{"encoder_arch": "transformer", "train_examples": 26041, "input": "log_mel", "encoder_activation": "squared_relu", "encoder_drop_path": 0.15, "encoder_positions": "rope", "encoder_pooling": "mean", "text_encoder_causal": false, "text_encoder_width": 192, "text_encoder_activation": "gelu", "init": "kaiming_normal", "optimizer": "normuon", "muon_scale": "match_rms_adamw", "max_steps": 5100, "epochs": 25.1}
Rows from block 2 of the audio encoder of a small contrastive audio-text model, named by matrix and row number. Rows with one number belong to one neuron. Each number is 128 + 24 x the weight over its row's rms, rounded and kept within 0 to 255. All counts start at 0.
After each neuron's rows are labels from the 100 clips, of 14976, where the neuron reaches its highest value: "strongest on" is what is common among them. Only what is clearly more common there than usual is listed. The data: short read English sentences (LibriTTS-R). In brackets: how many of the 100, against the usual share in percent.
# fc1: MLP up (encoder.blocks.2.mlp.fc1.weight, 768x192), inputs 0-95
# fc2: MLP down (encoder.blocks.2.mlp.fc2.weight, 192x768, transposed), outputs 0-95

fc1.563 [113 132  86 115 167 145 174 109 155  96 146 176 162 133 130 129 189 132 109 156 158 113 152 131 127 144 144 117 103 151 144 122 106 141 139 114 130  94  93 119 177 111 126 134 158 127 149 149 118 130 126  95 141 136 120 158 152 135 145 125 118 146 152 129 178 106 146 146 116 145  85 152 113 148 138 108 142 117 114 119 153 106 143 160 163 100 115 112  96 135 101 146 129 119 133 138]
fc2.563 [125 113 129 140 197 128 133 164 203 144 155 123 128 105 129 131 116 168 144 101 112 177  82 150 116 117 112  89 154 130 158 123  92 123 138 147 113 151 144  93 131  98  95 107  75 116 168 148 145 114 143 125 104 128  94 158 119 104 161 139  97 115 119 122 126 139  89 135 106 139 155 140 106  97  87 124 124 147 138 142 130 112 166  98 142 156 136 167 103 144 124 120 113  99 139 121]
strongest on: the word "what" (28 vs 4.9)

fc1.730 [134 152 122 140 125 136  94 169 142 143 178 110 111 164 147  87 136 122 111 120 131 130 131 144  93 148 113 155 149 115 124 143  83 100 139 105  85 122 126 120 142 167 113  97 165 112 114 110 121 114  87 131 162  83 155 134 130 128 139 145 127 140 137 116 160 115 160 142 140 128  93 119 135  69 126 142 102 104 120 100 146 121 100 164 150 153 120  66 138 103 115 104 121 124  98  97]
fc2.730 [ 94 126 107 133 127 117 155 145 149 111 129 135 132 121  92 168 112 118 130 140 144 129 122 142 177 117 123 134 130 153 129 102 171 138  98 162 139 143 117 128 137 133 173 105  99 144 165 131 133 181 144 131 138 181 113  63 101 104 127 107 132 133 124  95 124 116 153 186 104 142 154 130 168 108 127 117 140 161 113 124 123 117 144  99 131 130 168 161 139 127 169 129 115  64  88 156]
strongest on: the word "they" (44 vs 3.4)

fc1.453 [136  92 159 142 120 106 136 157 146 104 102 145 185 128 136 140 104 122 140 121  91 111 139 163 132 128 110 145 138 118 154 129 142 155 105 114 134 170 164 110 120 106  59 153 140  82 157 121 142 140 160 136 118 121 109 167  71 123 140 114 178  65 156 166 137 114 121 133 133 162 181 144 115  76 116 145 128  99 103 144 132 109 130 148  67 110 101 106 133  80 111 105 128 163  84 138]
fc2.453 [104 155 114  92  85 127 159  68 104 129 161 149  94 138 184 154 125 156 127 127 149 135  98 100 100  88 124 106 112 142 103 133 155 105 159 152 124 106 145 174 113 122 151  61 127 100 117 138 118 155 124  85 124 139 120  83 135 129 128 120 154 140 107 175 131 118 163 166 172 130 154 124 126 156 125 143 118 100 170 119 135 147 121 121  77 139 134  89 140 148 132 133 125 125 166 107]
strongest on: the word "the" (66 vs 24.8)

fc1.507 [132 108 120 103 188 137 123 158 176 130 164 160 144 118 120 142 123 120 121  71 147 157 135 127  87 112 109 114 120 120 178 120 135 162 157 132 141 121 122 110  94 122 132  86 116 102 144 150 108 191 109 102 141 111 150  87 128 147 137  77 113  93 159 154 134 149 103 125 135 153 106 168 119 150 108 134 133  69 156 141 172 102 104 147 126 140  85 122  86 139  92 133 132 115 106 105]
fc2.507 [125 119 149 137 144 130 130 119 185 108  92 111 145 147 114 121 101 123 126 124 127 127 151  99 124 112 156 126  90 145 130 127  84 135 110 116 137 147 134  89 145 129 175 153 160 147 123 104 156 157 108  77 143 127 145 115 137 151 120 139 177 125 128 127 130 137 105 133 122 136 116 116 132 187 106 131  71 120 125 170 152 128 131 169 109 163 108 130 150 134 124 116 125 114  72  87]
strongest on: the word "was" (88 vs 9.8)

fc1.77 [121 159 193  97 145 137 159  94 150 134 116 179 172 108  81 118 120 155 168 109 153 123 144 143 155 108 118 152 155 133 159 141 148 113 158 131 139 137 136 116  95 124 155  90 150 165 125 186  85 122 146  86 128 134 139 120 110 144 141 132 144 178 113 160 119 134 111 158  89 144 113 133  96 155 130 113 127 113  93 161 123 150 113 142 159 126 171 166 120 107 131 136 175 132 124 157]
fc2.77 [123 149 105 175  84 125 121 102 187 188 127 118  95 119 154 125 109 115 107 109 105 110 131 162 129 157 172 158 107 111 151 130 150 133 125 144 141 126 131  90 124 104 126 121 122 148  96 131  92 123 161 157 136 147 126 151 112 122 147 101 165 104 116 127 134 120  88 104 110 164 168 120 137 106  78 144 128 132 110 139 170 137 103 126 109 179 124  99 180 124 166 118 112 129 105  95]
strongest on: the word "asked" (36 vs 1.3)

fc1.558 [169 146 144 124 112 125 144 124 113 155 109 122 127 126 143 110 144 131 152 165 115  59  94 132 144  94 142 111 133  82 110 133 103 121 108 142 146  92  96 103 177  98 147 104  66 193 145 133 122 151 146 118 120 148 109 153 118 167  87 152 145 124 109 122  99 111 166 147 128 141 130 131 129 131 151 143 151 124 151 120 122 119 120 115 123 102 125 141 111 128 130 152 143 152 157 125]
fc2.558 [153 145 112 198 165 166 172 128 138 113 131 106 138 152  96  99 152 139 114  94 106 146 128 128 130 141 111 134 140 106 141 149  91 119 106 151  80 109 119 139 150 134  93 146 111 150 139 145  65 154 102 155 127  91  53 145 171 123 117  99 151 161 135 133 108 118  95 147 139 121 132 148 128 134 109 178 124 172 111  85 108 116 131 134 151 174 141  99 138 150 101 123 119 118 136 138]
strongest on: the word "the" (50 vs 24.8)

fc1.153 [141 111 105 117 104 140 143 128 115  85 161 135 100 116 110 141 148  88 132 107 100 156 125 106 156 154 141  77 117 122 166 102 160 120 129 142 168 132  83 116 121 150 147 138 113 140 111 118 107 142 107 151 150 108 137 125  87 161 155 126 153 119 132 103 147 148 153 127 106  99 120  93  74 130 117 117 101 114  88  94 154 121 131 125  98 117 115  72 119 176 171 121 107  70 176 144]
fc2.153 [153 141 130 120 179 124 179 170 168 148 133 107 149 127 134  89 109 139 188 148 100 104 128 181  88 129 105 144  82 164 113 152 132 153 142 129 123 142  79  87 126 133 149 139 145 121 101 159 117  93  84 170 121 131 134 113 165 133 103 148 133 102 154 153 103 125 126 119 126 104 146 115 110 105 137 148 136 119 128 108 129  74 112 165 135 103 118 122  90 132 109 138 134  98 135 103]
strongest on: the word "they" (36 vs 3.4)

fc1.541 [ 96 112 119 148 144  85 138 137 131 141 134 119 142 116 109  90  93 151 139 141 164 132 126 119  92 148 129 160 134 113  97 122 140 143 127  65 138 152 132  50 110 133 153  66  91 154 139 128  89 133 153 142 159  98 127 157 134 107 118 124  79 207  97 123 176  92 132 119 166 137  85 165 110 131 155 142 158 124 133 136 125  99 120 129 120 147 152 121 113 163 143 120 145 149 134 157]
fc2.541 [ 95 143 117 142 167 121 108 176 128 140 132 140 127 112 144 113 127 153 177 154 128 150 118  99 139 123  93  96 120 163 154  89 117 195 118 116 101  90 180 145  98  88 153 127 137 138 120 171 112 149 137  81 164 117 127 152 145  82 113 147  96 137 108 119  41 169 168 120 121 138 150 146 146 154 150 149 104 127 135 105 149 127 141 153 138 105 142 168 144 152 168 123 131 100 133  85]
strongest on: the word "this" (31 vs 3.5)

fc1.400 [100 137 142 130 164 136 148 144 122 148  98 133 128 127 135 185 157 127 124  78  97 117 116 100 114 155 153 121 135 124 147  96 154 114 134 154 105 156 141 118 130  86 158 154 116 131 173 175 142 184 180 105 160 110 171 158 129 144 148 146 130 132 123 145 110 130 103 155 146  97 161  90 117 134 140 153 162 128 148 141 118 108 135 122 135 119  98 150 152 113 167 131 117 161 109 163]
fc2.400 [129 115 127 125 165 121  90 115 143 168 158 152 130 122 167 166  99 134  84  95 163 168 125 140 139 107 132 106 111 118 100 132  80 147 128  82 136 143 117 151 128 114 107 128 127  91 159 103 136 139 130 127 101 122 106 133 108 151 144  73 137  94 101 110 118 140 114 126 133 155  81 113  84 112 131 126 125 135  99 127 154 178 154 113 120 144 117 116 129 139 162 124 134  85 145 110]
strongest on: the word "and" (30 vs 10.2)

fc1.673 [146 147 136 126 121 101 118 168 143 109 128 199 134 156 126 132 110 149  90 110 145 131 161 128 107 130 115 114 140 121 147 158 177 126 112 126 108 136 130 129 150 141  73  96 159 167 147 150 169 116 143 104 162 147 144 130 119 128 106 127 109 128 143 121 127 168 101 172 136  99 100 120  99  96 159  99 128 187 123 113  67 119 144 125 125 133 146 148  81 128 113 132 154 101  72 135]
fc2.673 [130 152 130 146 105 109 124 115 134  86 111  73 141 112 139 107 135 143 153 112 152 144  84 114 127 113 150 132 151 104 118 150 196 101 133 131 178 135 145 123 108 139 156 113 127 132 129  66 129 130 122 162 132  98 118 163 137  99 108 145 156 166 100 157 119 145  84 109  74 125 130 125 112 142 136 108 142 162 150 127 122 132 123 104 121 112  88 106 194 116 132 110 118 154 130 116]
strongest on: the word "for" (32 vs 4.4)

fc1.215 [ 83 127 102 151  91 140 111 112 132 125 131 129 112 152 112  82 115 139 146 129 146 109 100 133 132 103 148 116 125 119  90 161 120 129 153 142 147 139 128 121 180 117 132 116 175 120 148 131 140 119 106 127  93 181 155 142 111 134  93 140 156 105 175 118 132  97 113  97 119 120 126 133 178  96 174 135 115 128 159 162 150 118 124 126  81 126  93 109 138 122  64 120 135 121 131  88]
fc2.215 [174  98 169 174 149 146 172 112 107 152 150 163 142 134 134 136 114 125 100  96  96 109 155 138 125 119 179 116 103 111 183 135  86 118  94 105 113 135 124 141 128 140 135 166 158 126 146  81 122 126  94 115  97 153 158 181 155 113 102 119  91 130 113 132 130  89 156 113 129 149 102 147 118 178 122 112 123 123 143 124 143 124 115 155 121 166 146 178 125  89 140 105  92 130  99 158]
strongest on: the word "was" (82 vs 9.8)

fc1.220 [140 129 127 153 154 176 147 124  94 160 117 138  92 128 112 132 119 142 147 124 113 132 120 100 154  84 161 143 122 130 123 110 152 121 110 161 105 155 115 136 105 130  97 139 127 125 125 111 119 151 121 126  93 150 148 109 182 125 155 179 138 103 148 145 146 145 123 135 165  91 103 113 138  95 110 126 183 118 174 129 160 127 127 139 122 151 125 129 136 102 111 168 109 162  80  91]
fc2.220 [145 164 131 116 101 114 146 141 170  95 162 158 102 134  83  99 174 170 122 182 114 126 115 145 129 138 167 159  95 137 131  69 136 102 156 118 102 126 120 161 108 101 105 150 112 133 132 108 136 137 117 115 116 156 127 128  83 115 190 106 167 151 135 130 123 134  89 117  97 138 128 162 146 161 145 130 101 132 113 125 117 131 125 112 128 121 134 124 129 108 165 115 123 173 124 150]
strongest on: the word "he" (59 vs 10.9)

fc1.386 [ 84 123 161  84 141 125 130 132 205 149 142 163 120 113 110 103 133 123 131 138  89 120 106 141 122 113 125 170 109  96 142 172 143 172 139 135 129 101  68 123 154 132 138 133 147 140 129  93 142 175 117 151 151 102 151 142 103 135  95  78 108 121 189 122 154 156 116 109 150 114 122 105 130 128 137 110 166 125 134 130 148 122 119 118  75 121 129 142 125 143 112 107  89 140 116  94]
fc2.386 [112 130 128 158 110 134 129 137 111  93 150 114 156 108 145 149 103 129  98 118 115 131 141 188 141 112 147 150  88 152 127 124 106  86  87 131 121 114 118 144 141 106 142 158 160 105  97 106 165 138 104  84 113 123 128 161 126 175 164 102 151 157 121 103 134  97 122 145  50 136 121 149 110 145 116 129 114 106 131 148 155 156  84 168 130 118 132 134 152 107 138 131 127 129 124 118]
strongest on: the word "was" (29 vs 9.8)

fc1.414 [106  95 124 115  82 128 136 128 138 117 174 128 122 167 120 156 132 131  95 159 122 148 110 152 115 138 135  97 169 130 119 176  97 105 125 130 127 118 172 155 149 134 154 145 105 126 128 156 145 142 120 104 165 118 152 155 117 130 154 141 118 123 135  97 132 146 134 115 153 114 119 131 135 119 168 181 128 123  97 137 133 139 137 205 145 108 122 140 132 159 103 139 122 143 151 202]
fc2.414 [148 115 142 158 139 118  86 125 160  74 147 126 158 123  93 107 146 174 106 132 138 147 115 111  95 134 121 123 124 133 107  99 153 135 162  95 114 196 108 115 107 147 104 123 127  61 131 119 131 123 107 137  56 139 115 109 142 145 101 141 121 103 151 146 117 131 147 127 123 142  84 156 151 116 112  88 107 168 170 102 123 104 150 127 132 153 129 122 122 121 137 104 144 125  98 134]
strongest on: voice: male (76 vs 46.2)

fc1.564 [141 144 132  56 121 148 133 126 115 120 149  95 153 130  81  87 115  88 114 103  85 129 152 135 117 104  92  92 172  93 153 142  94 160 110 119 131 136 109  95 146 142 124 119 118 111 102 132  98 111 122 124 147 100 142 182 132 115 116 106 104 138 144 109 134 205 144  90 100 132 112 166 122 114 147 100 151  94 126 111 107 128 105 160 148 114 149 117 119 118 134 125 129 123 134 116]
fc2.564 [125 107 107 140 147 116 112 177 138 126 116 133 143 153  99 181 111 138 105 136 118 140 136 128 144 155 105 118  93 145  98 131 143  62 142 127 166 127 155 105 130 124 127 146 155 121 164 162 124 153  95 153 139  87 122 128 112 130 140 148 144 130 144  94 130  91 100 153 135 137 145 128 128 153 102 116  63 126 134 108 151 116 144 150 108 172 145 158 132 120 134 122 122 156  68 162]
strongest on: the word "the" (90 vs 24.8); voice: male (76 vs 46.2)

fc1.13 [137 131 134 132 165 160 124 139 105 143 162 109 122 122 121 127 133 137 104 101 108 132 142 109 127 116  89 124 126 132 122 154 138 185 106  96 167 149 111 128 119 117 130  56 109 149 124 151 109  73 133 124 167  98 128 128 115 115 130 174 193 167  81  88 156 112 138 118 109 165 106 137 159 155 154 100 145 107 139 185 126 134 101 102 152 160 140 127 100 136 117 110  83 134 127 101]
fc2.13 [150 125 146 110 128 115 176 141 153 111 110 131 181 145 107 137 150 114 148 167 121 137 149 143 113 173 124 124 101 161  92 106 127 169 144 110 150 155 144 102 141 125 105 123 140 136  76 135  99 161 154 109 149 140 147 103 118 103 135  84 135 127 121 118 126  76 157 115 151 105 134 117 137 157 169 135 123  94 120 120 144 121 126 149 120 139 164 155 159 114 113 148 168  99 112 145]
strongest on: the word "this" (40 vs 3.5); the word "is" (25 vs 8.3)

fc1.330 [ 90 129 113 145 115 112 105 133 126 126  99 131 134  92 106 120  98 129 120 144 165 124  84 134 156 116 140 109 116 154 121 152 113 114 116 113 168 132 134 152 163 111 122 110 126 153 173 114 114 126 130 160 101 188 163 144 117 107 126 111 156 139 130 138 110 153 112 109 151 105 107 120  72 144 114 124 126  87 142 119 124 111 132 147 147 148 117 132 115 105 117 133 153 163 126 116]
fc2.330 [154  66 146  80 115 118 149 171  96 127 119 114 128 153 128  85 138  95 125 134 172 137 136 132 127 110 102 134 116 116 111 161 147 106 139 123 125 119 141  92 141 151 114 182 131 101 173 132 171 136  86 129 102  75 129 125 164 136 106  70 131 118 117 159 128 105 136 131 123 118 108 121 102 138 144 104 111 130 184 120 104 106 107 134 167 113 132 136 149 129 146 108  79 114 108 121]
strongest on: the word "was" (76 vs 9.8)

fc1.79 [117 106 156 152 128 101 131 114 114 130 198 138 111 112 106 100 137 175 141 120 129 121 111 132 188 134 187 107 140 122  89 126  91 157 160 152 155 125 165 102  93 164 130 133 109 115 121 158 110 157 165 174 138 130 111 135 102 143 100 117 159 141 126 141 111 133  96 119 150 109  78 118 116 156 106 110 114 117 128 160 104 112 142 147 128 123 162 109 119 129 151 161 109 133 131 139]
fc2.79 [106 151 104 125 138  92  57 133 130 162 103 155 130 123 129 128 132 152 127 164 123 122 147 141 138 116 110 125 130 117 137 123 124 147 111 105 132 120 162 122  87 107 132 109  87 120 134 127 134 111 163 145 163 118 140 123 117 103 139  97 115 166 135 119 152 181 140 151 102 145 128 128  97 155 112 108 163 123 159 139 165 112 114 129 114  84 163 147 169  90 129 111 187 135 157  91]
strongest on: voice: male (72 vs 46.2)

fc1.6 [135  74 187 158 134 137 101 135 197 104 117 114 129 154 124 141 135 133 113 172 142 118 101 119  90  93  89 129 134 107 100  83 116 152 142 131 130 140 100 152 173 113 127  84  95 135 136  96  88 177 118 136 122 115 148 125 132 108 137 165 106 149 111 164 171 130 119 106 117 134  90 159 104 189 136 128 153 144  73 134 173 159 138 149 123 102 136  87 111 115 122 124 141 132 125 156]
fc2.6 [121 141 100 147 120 153 174 138 133 122 110 157 129 133  97 154 136 113 139 131 117 176 123 154 146 159 161 143 126 200  86 148 136  98 107 122  89  83 109 125 173 100 115 110 124 122 111 131 135 127 132 134 114 112 119 140 130 166 146 124 151 127 123 122 126 145 138 145 141 144 157 113 132 202 178  84 118 105 134 130 110 134 136  90  92 130 142 100 109 131 116 191 135 108 126 132]
strongest on: the word "what" (25 vs 4.9)

fc1.517 [156 134 130 107 103 150 109 125 119 135  99 150 161 136 136 121 128 110 162 125 124 132 153 104  93 152 139 106  87  95 148 127 112 151 118 131 103 146 166 139 164 137 169 136 127 145 138 121 148 136 105 117 124 136 153 145 149 129 152 138 119  83 133 173 133 142 117 141 111 154 117 102 101 110 134  89  95 192 174 107 126 108 101 152  84 173 129 117 125 106 132 140 124 120 144 143]
fc2.517 [127 160 119 111 120 151 131 101 152 112 134 119  82 134 115 117 163 181 139 124 145 141 150 136 129 125 141 128 108 108 152 109 124 129 114 135  94 154 131 125 144  83  92 159 134 119 119 135 135 111 153 105 158 174 122 121  73 146 144 134 126 114 143 167 140 135 157 151  87 138  99 123 132 132 145 144 132 131 118 137  98 114  88 153 103 161 129 109 167 110 149 142 161 136 147 147]
strongest on: the word "no" (38 vs 3.2)

fc1.27 [105 128 133 136 141 140 158 164 134 137 120 112 142 174 158 122 166 176 138 120 135 141 195 162 125 108  97 178 105 137 134 130 156  98 148  81 150 140  98  92 117 166 131 115 140 141 146 119  94 138 143 137 120 115 159  92 149 152 130 149 117 128 183  89 159 127  91 133 151 117 125 125 163 104 136 111 120 151  99 106 156  84 143  85 138 131 128 144 124  95 175 143 190 132 130 123]
fc2.27 [167 166 108 158 128 108 144 137 116 150 125 163 112 128  90 136 117 154 124 100 137 132 118  72 153 110 121 134 147 139 170 112 168 107  83 135 104 173 143 114 153 134 122 146 119 124 125 130 140 116 153 169 125 130 140 123 167 116 113 109 147 153  94 143 114  92 122  84 125 137 122 114 155 168  91 115 114 111 169  98 118 113 113 116 108 163 116 158  97 166 124 130 122 116 135 129]
strongest on: voice: female (85 vs 53.8)

fc1.289 [100 141 127 155 155 128 128 102 131 120 139 125 150 122 167 151 183 154 147 144 107 109 144  86  88 107 136 135 169 153 186 145 120 115 110 125 159 189 169  96  82 117 131 105 115 121 117 109 112 132 119 173 166 128 141 141 162 111 139 154 136 124 167 145 119  98 116 133 185 132 128 160 120 136 113 111 108 144  83 125  82 190 128 148 151 119 129  79  96 108 137 143 141 116 116  87]
fc2.289 [174 143 170 175 126 126  96 134 121 156  89 163  97 159 130 150  97 154  89  92 160 105 141 182 127 138 122 118 140 138 121  94 105 124 118 159 123 121 109 151 131 128 123 119 142  95 109 101 154 129 151  80 104 135  94 126 158 140  84 115  76 136 145 109 117 108 148  86 115 120 123 150 150 106 129 114 142 125 145  95 182  84  91 140 147 140 117 148 154 137 117 115 129 124 144  91]
strongest on: the word "and" (26 vs 10.2)

fc1.147 [106 141 155  91 151  96 160 154 136 122  90 126 116  67 114 129 122 113 149 163 143 133 151 158 112 104 145 104 121 147 149 113 113 158 144 118 138  98 107 142 165 155 116  99 142 130 111 122 109 140 138 134 151 141 161 163 117 123  98 117 107 109 117 149 175 153  75 133 132 124  98 103 137 148 131 124 131 125 118 154 107 100 164 102 127 139 159 165 129  98 108 144 115 149 160 108]
fc2.147 [140  95 173 100  84  88 124 165 112 121 141 180 133 128  91 127 117 100 117 149  94  85 112 119 115 127 131 110 159 123 153 149 175 112 128 128  83  89 137 138 165 112 147  91  91 162 136  92 106 147 116 166 114 103 128 116 130  68 129 108 111 130 164 148 143 125 118 106 117 149 105 129 134 120 125  66 158 120 114 138 154 172 100  87 143 149 147 120  61 167 179 126 142 120 105  89]
strongest on: the word "he" (83 vs 10.9)

fc1.716 [174 126 145 105 130 153 146 140 116 116 102 115 127  96 135 138 127 111 104 122  82 155 162 123 134 162 144  88 137 136 135 109 122 156  59 135 122 100 169 129 149 117 128 108 102 102 124 105 146 160  73 108 148 167 163 139 140  93 113 143  99 122 128 159 121 167 128 127 145 132 146 148 126 115 137  89  99  62 111  88  91 126 112 137 149  94 152 144 112 116 109 142 170 126 153 138]
fc2.716 [ 81 141 120 161 143 139 118 112 112 178 189 120  92 103 131 161 133 117 104 136 106 126 101  97 138 122  87 129 109 168  97 146 160 141 155 148  71 142 131 126  96 156 161 116  90 158 118  95 111 163  91 123 133 121 104 123 101 135 125 142 183 110 130 149 124 138 108 138 171 129 170 118 119 139 132 114 125 122 122 120 119 154 156 141 126 142  93  75 119 127 141 114 145 152 122 118]
strongest on: the word "the" (94 vs 24.8)

fc1.485 [ 79 103 169 121 156  85 155 161 124 118 184 128 131 120 112 129 116 119 113 124 167  90 123 148 123 107 132 116 138 125 128 169 109 148 138  97 132 118 107 111 140 131 146 180  96 180 120 145 114 139 108 148 136 153 101 138 151 186 138 117 115 141 110 168 124 173 113 130 125  76 141  95 153 117  75 105 110  97 142 149 133  70  88  85 154 134 155 110 109 136 136 144 145 135  98 156]
fc2.485 [141 107 132  91 134 100 183 187  95 106 133 145 122 111 142  84 110 135 102 137  65 117 138 139 162 138 133  83 135 170 124 138 164 110 130  83 116 106 114 113 143 152 163 106 133 135 141 140 116 140 116 140  99 152 165 147 146 117 163 101 119 120 147 142 117 161  89 153 119 141 124 125 118 134 123  87 127 143  77 136 108 153 135 151 181 128 151 172  94 109 154 154 144 126 124  79]
strongest on: the word "he" (51 vs 10.9)

fc1.367 [106 156 146 120 112 116 152 118 121 149  92 119 165 144 121 112 145 139 168 138  90 139 163 116  92 126 128 133 134 130 124  61 120 181  79 147 138 131 112 160 110 114 149 155 127 134 122 117 158 145 150 109 127 126 120 142 154 113 107 117 129 131 145  99 100 132 132 150 168 174 130  99  98 134 161 124 136 142 158 122 120  77 106 127 164 135 110 128  73 154 153 125 132 129  95 112]
fc2.367 [132 128 164 136 141  87 164 130  98 162 129 130 116 122 137 120 166 143 151 152 174 157 125 132 119 146 122 163 173 126  80 156 104  91 158 137 115 119 154 102 179 109 109 121 154 159 147  97 118 121 119 111 150  80 112 171 148 134 111 156  93 153 132 141 142 100  85 117  86  96 132 131 136 173  97 114 147 111 160 115 145 108 117  67 151 129 104 114 140 133  83 122 167 143 142 153]
strongest on: voice: female (91 vs 53.8); the word "not" (30 vs 6.2)

fc1.659 [131 140 132 139 141 139 123 148 147 128 134  71 117 154 101 128 126 141  91 126  95 103 114 143 104 141 138  98 122 130 107 136 128 142 133 135 113 133 128 131 200 127 121 101 110 148 137 157  71 136  81 122 172 115 183 108 131 115 108  76 132  86 111 119 126 142 121 150 163 126 135 133  83 106 115 123 128 101 135 134 127 127 157 138 183 105 122  83 118 103  87 160 153 144 111 130]
fc2.659 [144 111  87 161 146 156 115 204 120 172 165 104 104 129 168 130  97  97  82 133 140 109 133 104 126 120 136 158 140 112  97 124 116 124  95 153 112 115 142 120 114 144 109 124 130 165  93  96 123 147 151 117 146 112 134  88 131 150 146 167 174 105 120 166 114 129 140 147 159 163 160 116 146 128 138 102 140 148 126 111 117 123  86 139 129 144 129  95 148 134 152  89 111 116  78  99]
strongest on: the word "the" (77 vs 24.8)

fc1.301 [139 146 130 136 137 105 158  90 134  93  95 121 111 114 110 150 156 118  93  97 135  88 190  94 134 109 106 107 153 129 179 145 133 144 123 182 136  94  93 139  89 155 126 143 130 138 146 112 149 109 129 135 132 131 180 129  96 180 144 102 150 139 159 146 115  98 118 128  94 151 162 147  94 155 115  98 129 116 133 119 127 119 134 117 136 135 182 154 130 136 145 132  94 108  62 117]
fc2.301 [137 127 158 141 133 105 171 135 124 109 114 173 110 105 136  94  96 116 126 125  84 125  99 105  72 175 116 131 128 143 109 138 117 125 130 128 138 155  95 149  78  89 121 102 142 131 100 142 162 140 179 125 135  84 113 136 118 120 105 139 132  79 112  81 131 154  98 147  98 149 123 102 136 135 109 132 167 169 138 127 154 148 126 117 169 113 131 104 122 118 125 114 169 151 176 146]
strongest on: the word "and" (77 vs 10.2)

fc1.441 [108 130 155 185  95 158 155 132 120 141 138 156 140 117 130 135  94 133 134  88 131  63 129 158  91  80 125 127 112 100 172 100 137 116 151 108 128 128 117 143 135 129 120  80 147 139 113 113 144  55 113 141 101 131 141 126 117 134 126 121 122 116 147 121 121 149 110 134 101 120 121 114 123 144 140 102 116  85 153 115 134  44 143 113 143 134 132 118  80 118 167  95 146 142 113 127]
fc2.441 [155 139 120 106 122 153 125 143 149 137 155 105 167 105 138 133 133 132 181 148 125 175 122  98 142 117 144 131  94 128  90 143 173 122 140 134 127 135 106 115 110 133 136 127 182 138 161 132 129 153 109 125 117 128 153 165 126  65 117 122 148 118 112  98 121 146 155  68 158 175 121  91 146 117 152 136 111  98 112 118 143 115 134 127 117 108  94 161 135 123 136 161  70 109 117 108]
strongest on: the word "they" (68 vs 3.4)

fc1.196 [141 110 124 111  97 101 105 118 121 136  75 100 170 109 122 127 102 157 125 102  79 168 150 117 132 110 135 147  76 113 115 146 116 141 133 120  89 134 132 130 152 146 148 139 102 153 135 147 141 149 181 107  99 113 131  89 142 123 140 139  86 127 159 155 149 118 136 113 106 136 132  94 119 133 117 146 111 133 136  95 147 143  75 162  97 169 124 128 147  77  73 123 128 149 139 132]
fc2.196 [116 155 101 132 129 153 123 128 107 123 128 146 110 147  86 131 162 105 148 158 154 104 133 142 110 143 141 100 149 107 157 132  83 110 122  95 115 138 112  92 150 131 131 126 125 112 113 145 167 124  85  97 121 163 127 143  84 131 142  87 117 128  87 134 147 149 130 152 105 155 118 168 132 133  98 111 160 135 117 116  90 130 116 105 192 129 132 138 139 138 153 119  83 150 133 127]
strongest on: the word "no" (27 vs 3.2)

fc1.754 [121 125 134 169 144 183 131 122 147 162 124 114 112 124 114 176 103 106 126  92 107  98 156  72 148 175 136  93  91 127 107 112 130 127 117 125 128 168 180 104 152 152 127 127 131 150  97 171  98 130 138 107 124  98 120 142 140 140 146 116  95 146 129 128  88 119 100 128 135 149 110  98 138 137 115 105 149 119 114 115 110 148 125 117 134 107 153 131 108 155 135 137 160 103 127 107]
fc2.754 [154 148 144  94 156 158 135 122 125 126 107 165 153 132 165 154 147 154 134 141 145 174 121  95 113 107 160 130 205 114 129 144  93 154 126  91 101  74 149 142 122 110  81 148 124 112 115  95 140 146 161 146  98 111 101 114 108 138 132 151 159 134 106  74 118 147 145  93  93 115  69 108 111 148 147 140 137 158 138 176 162  99 160 138  94 116  92 126 131 111 163 121 126 130 127 163]
strongest on: the word "the" (50 vs 24.8); the word "was" (27 vs 9.8); the word "and" (27 vs 10.2); the word "of" (25 vs 9.7)

fc1.383 [ 79 148 179 134 101 169 121 145 117 162 133 151 137 153  97 137  79 100 107 135 110 115 140 115 125 110 127 140 140 146 109 145 128 172 122 111 104 126 136 166  75 177 115  81  99  79 130 112 118 150 101 124 115 117 139 107 174 143 116 113  94 148  93 108 130 133 161 115 146 143  82 152 145 142 153  88 123 127 152 165 131 172 119 137 115 147 121 157 171 182 108 162 141 129 118 128]
fc2.383 [ 83  98 147 111 170 110  97 148 179 164 107 134 133 144 117 142 159 136 116 172 136 174 144 118 111 155 132 118 141  85  99 103 108 108 140 109 144  88 123  95 132 162 160 104 166 162 146 163  96 115 140 127 154 115 116 128 164  94 143 179  98 137 119 150  81  98 116 122 132 112 164 156 152 143 125 133 118 100 141 113 150  83 177 167 107 160 147 168 101  97 152 144 134 102 143 135]
strongest on: the word "this" (47 vs 3.5)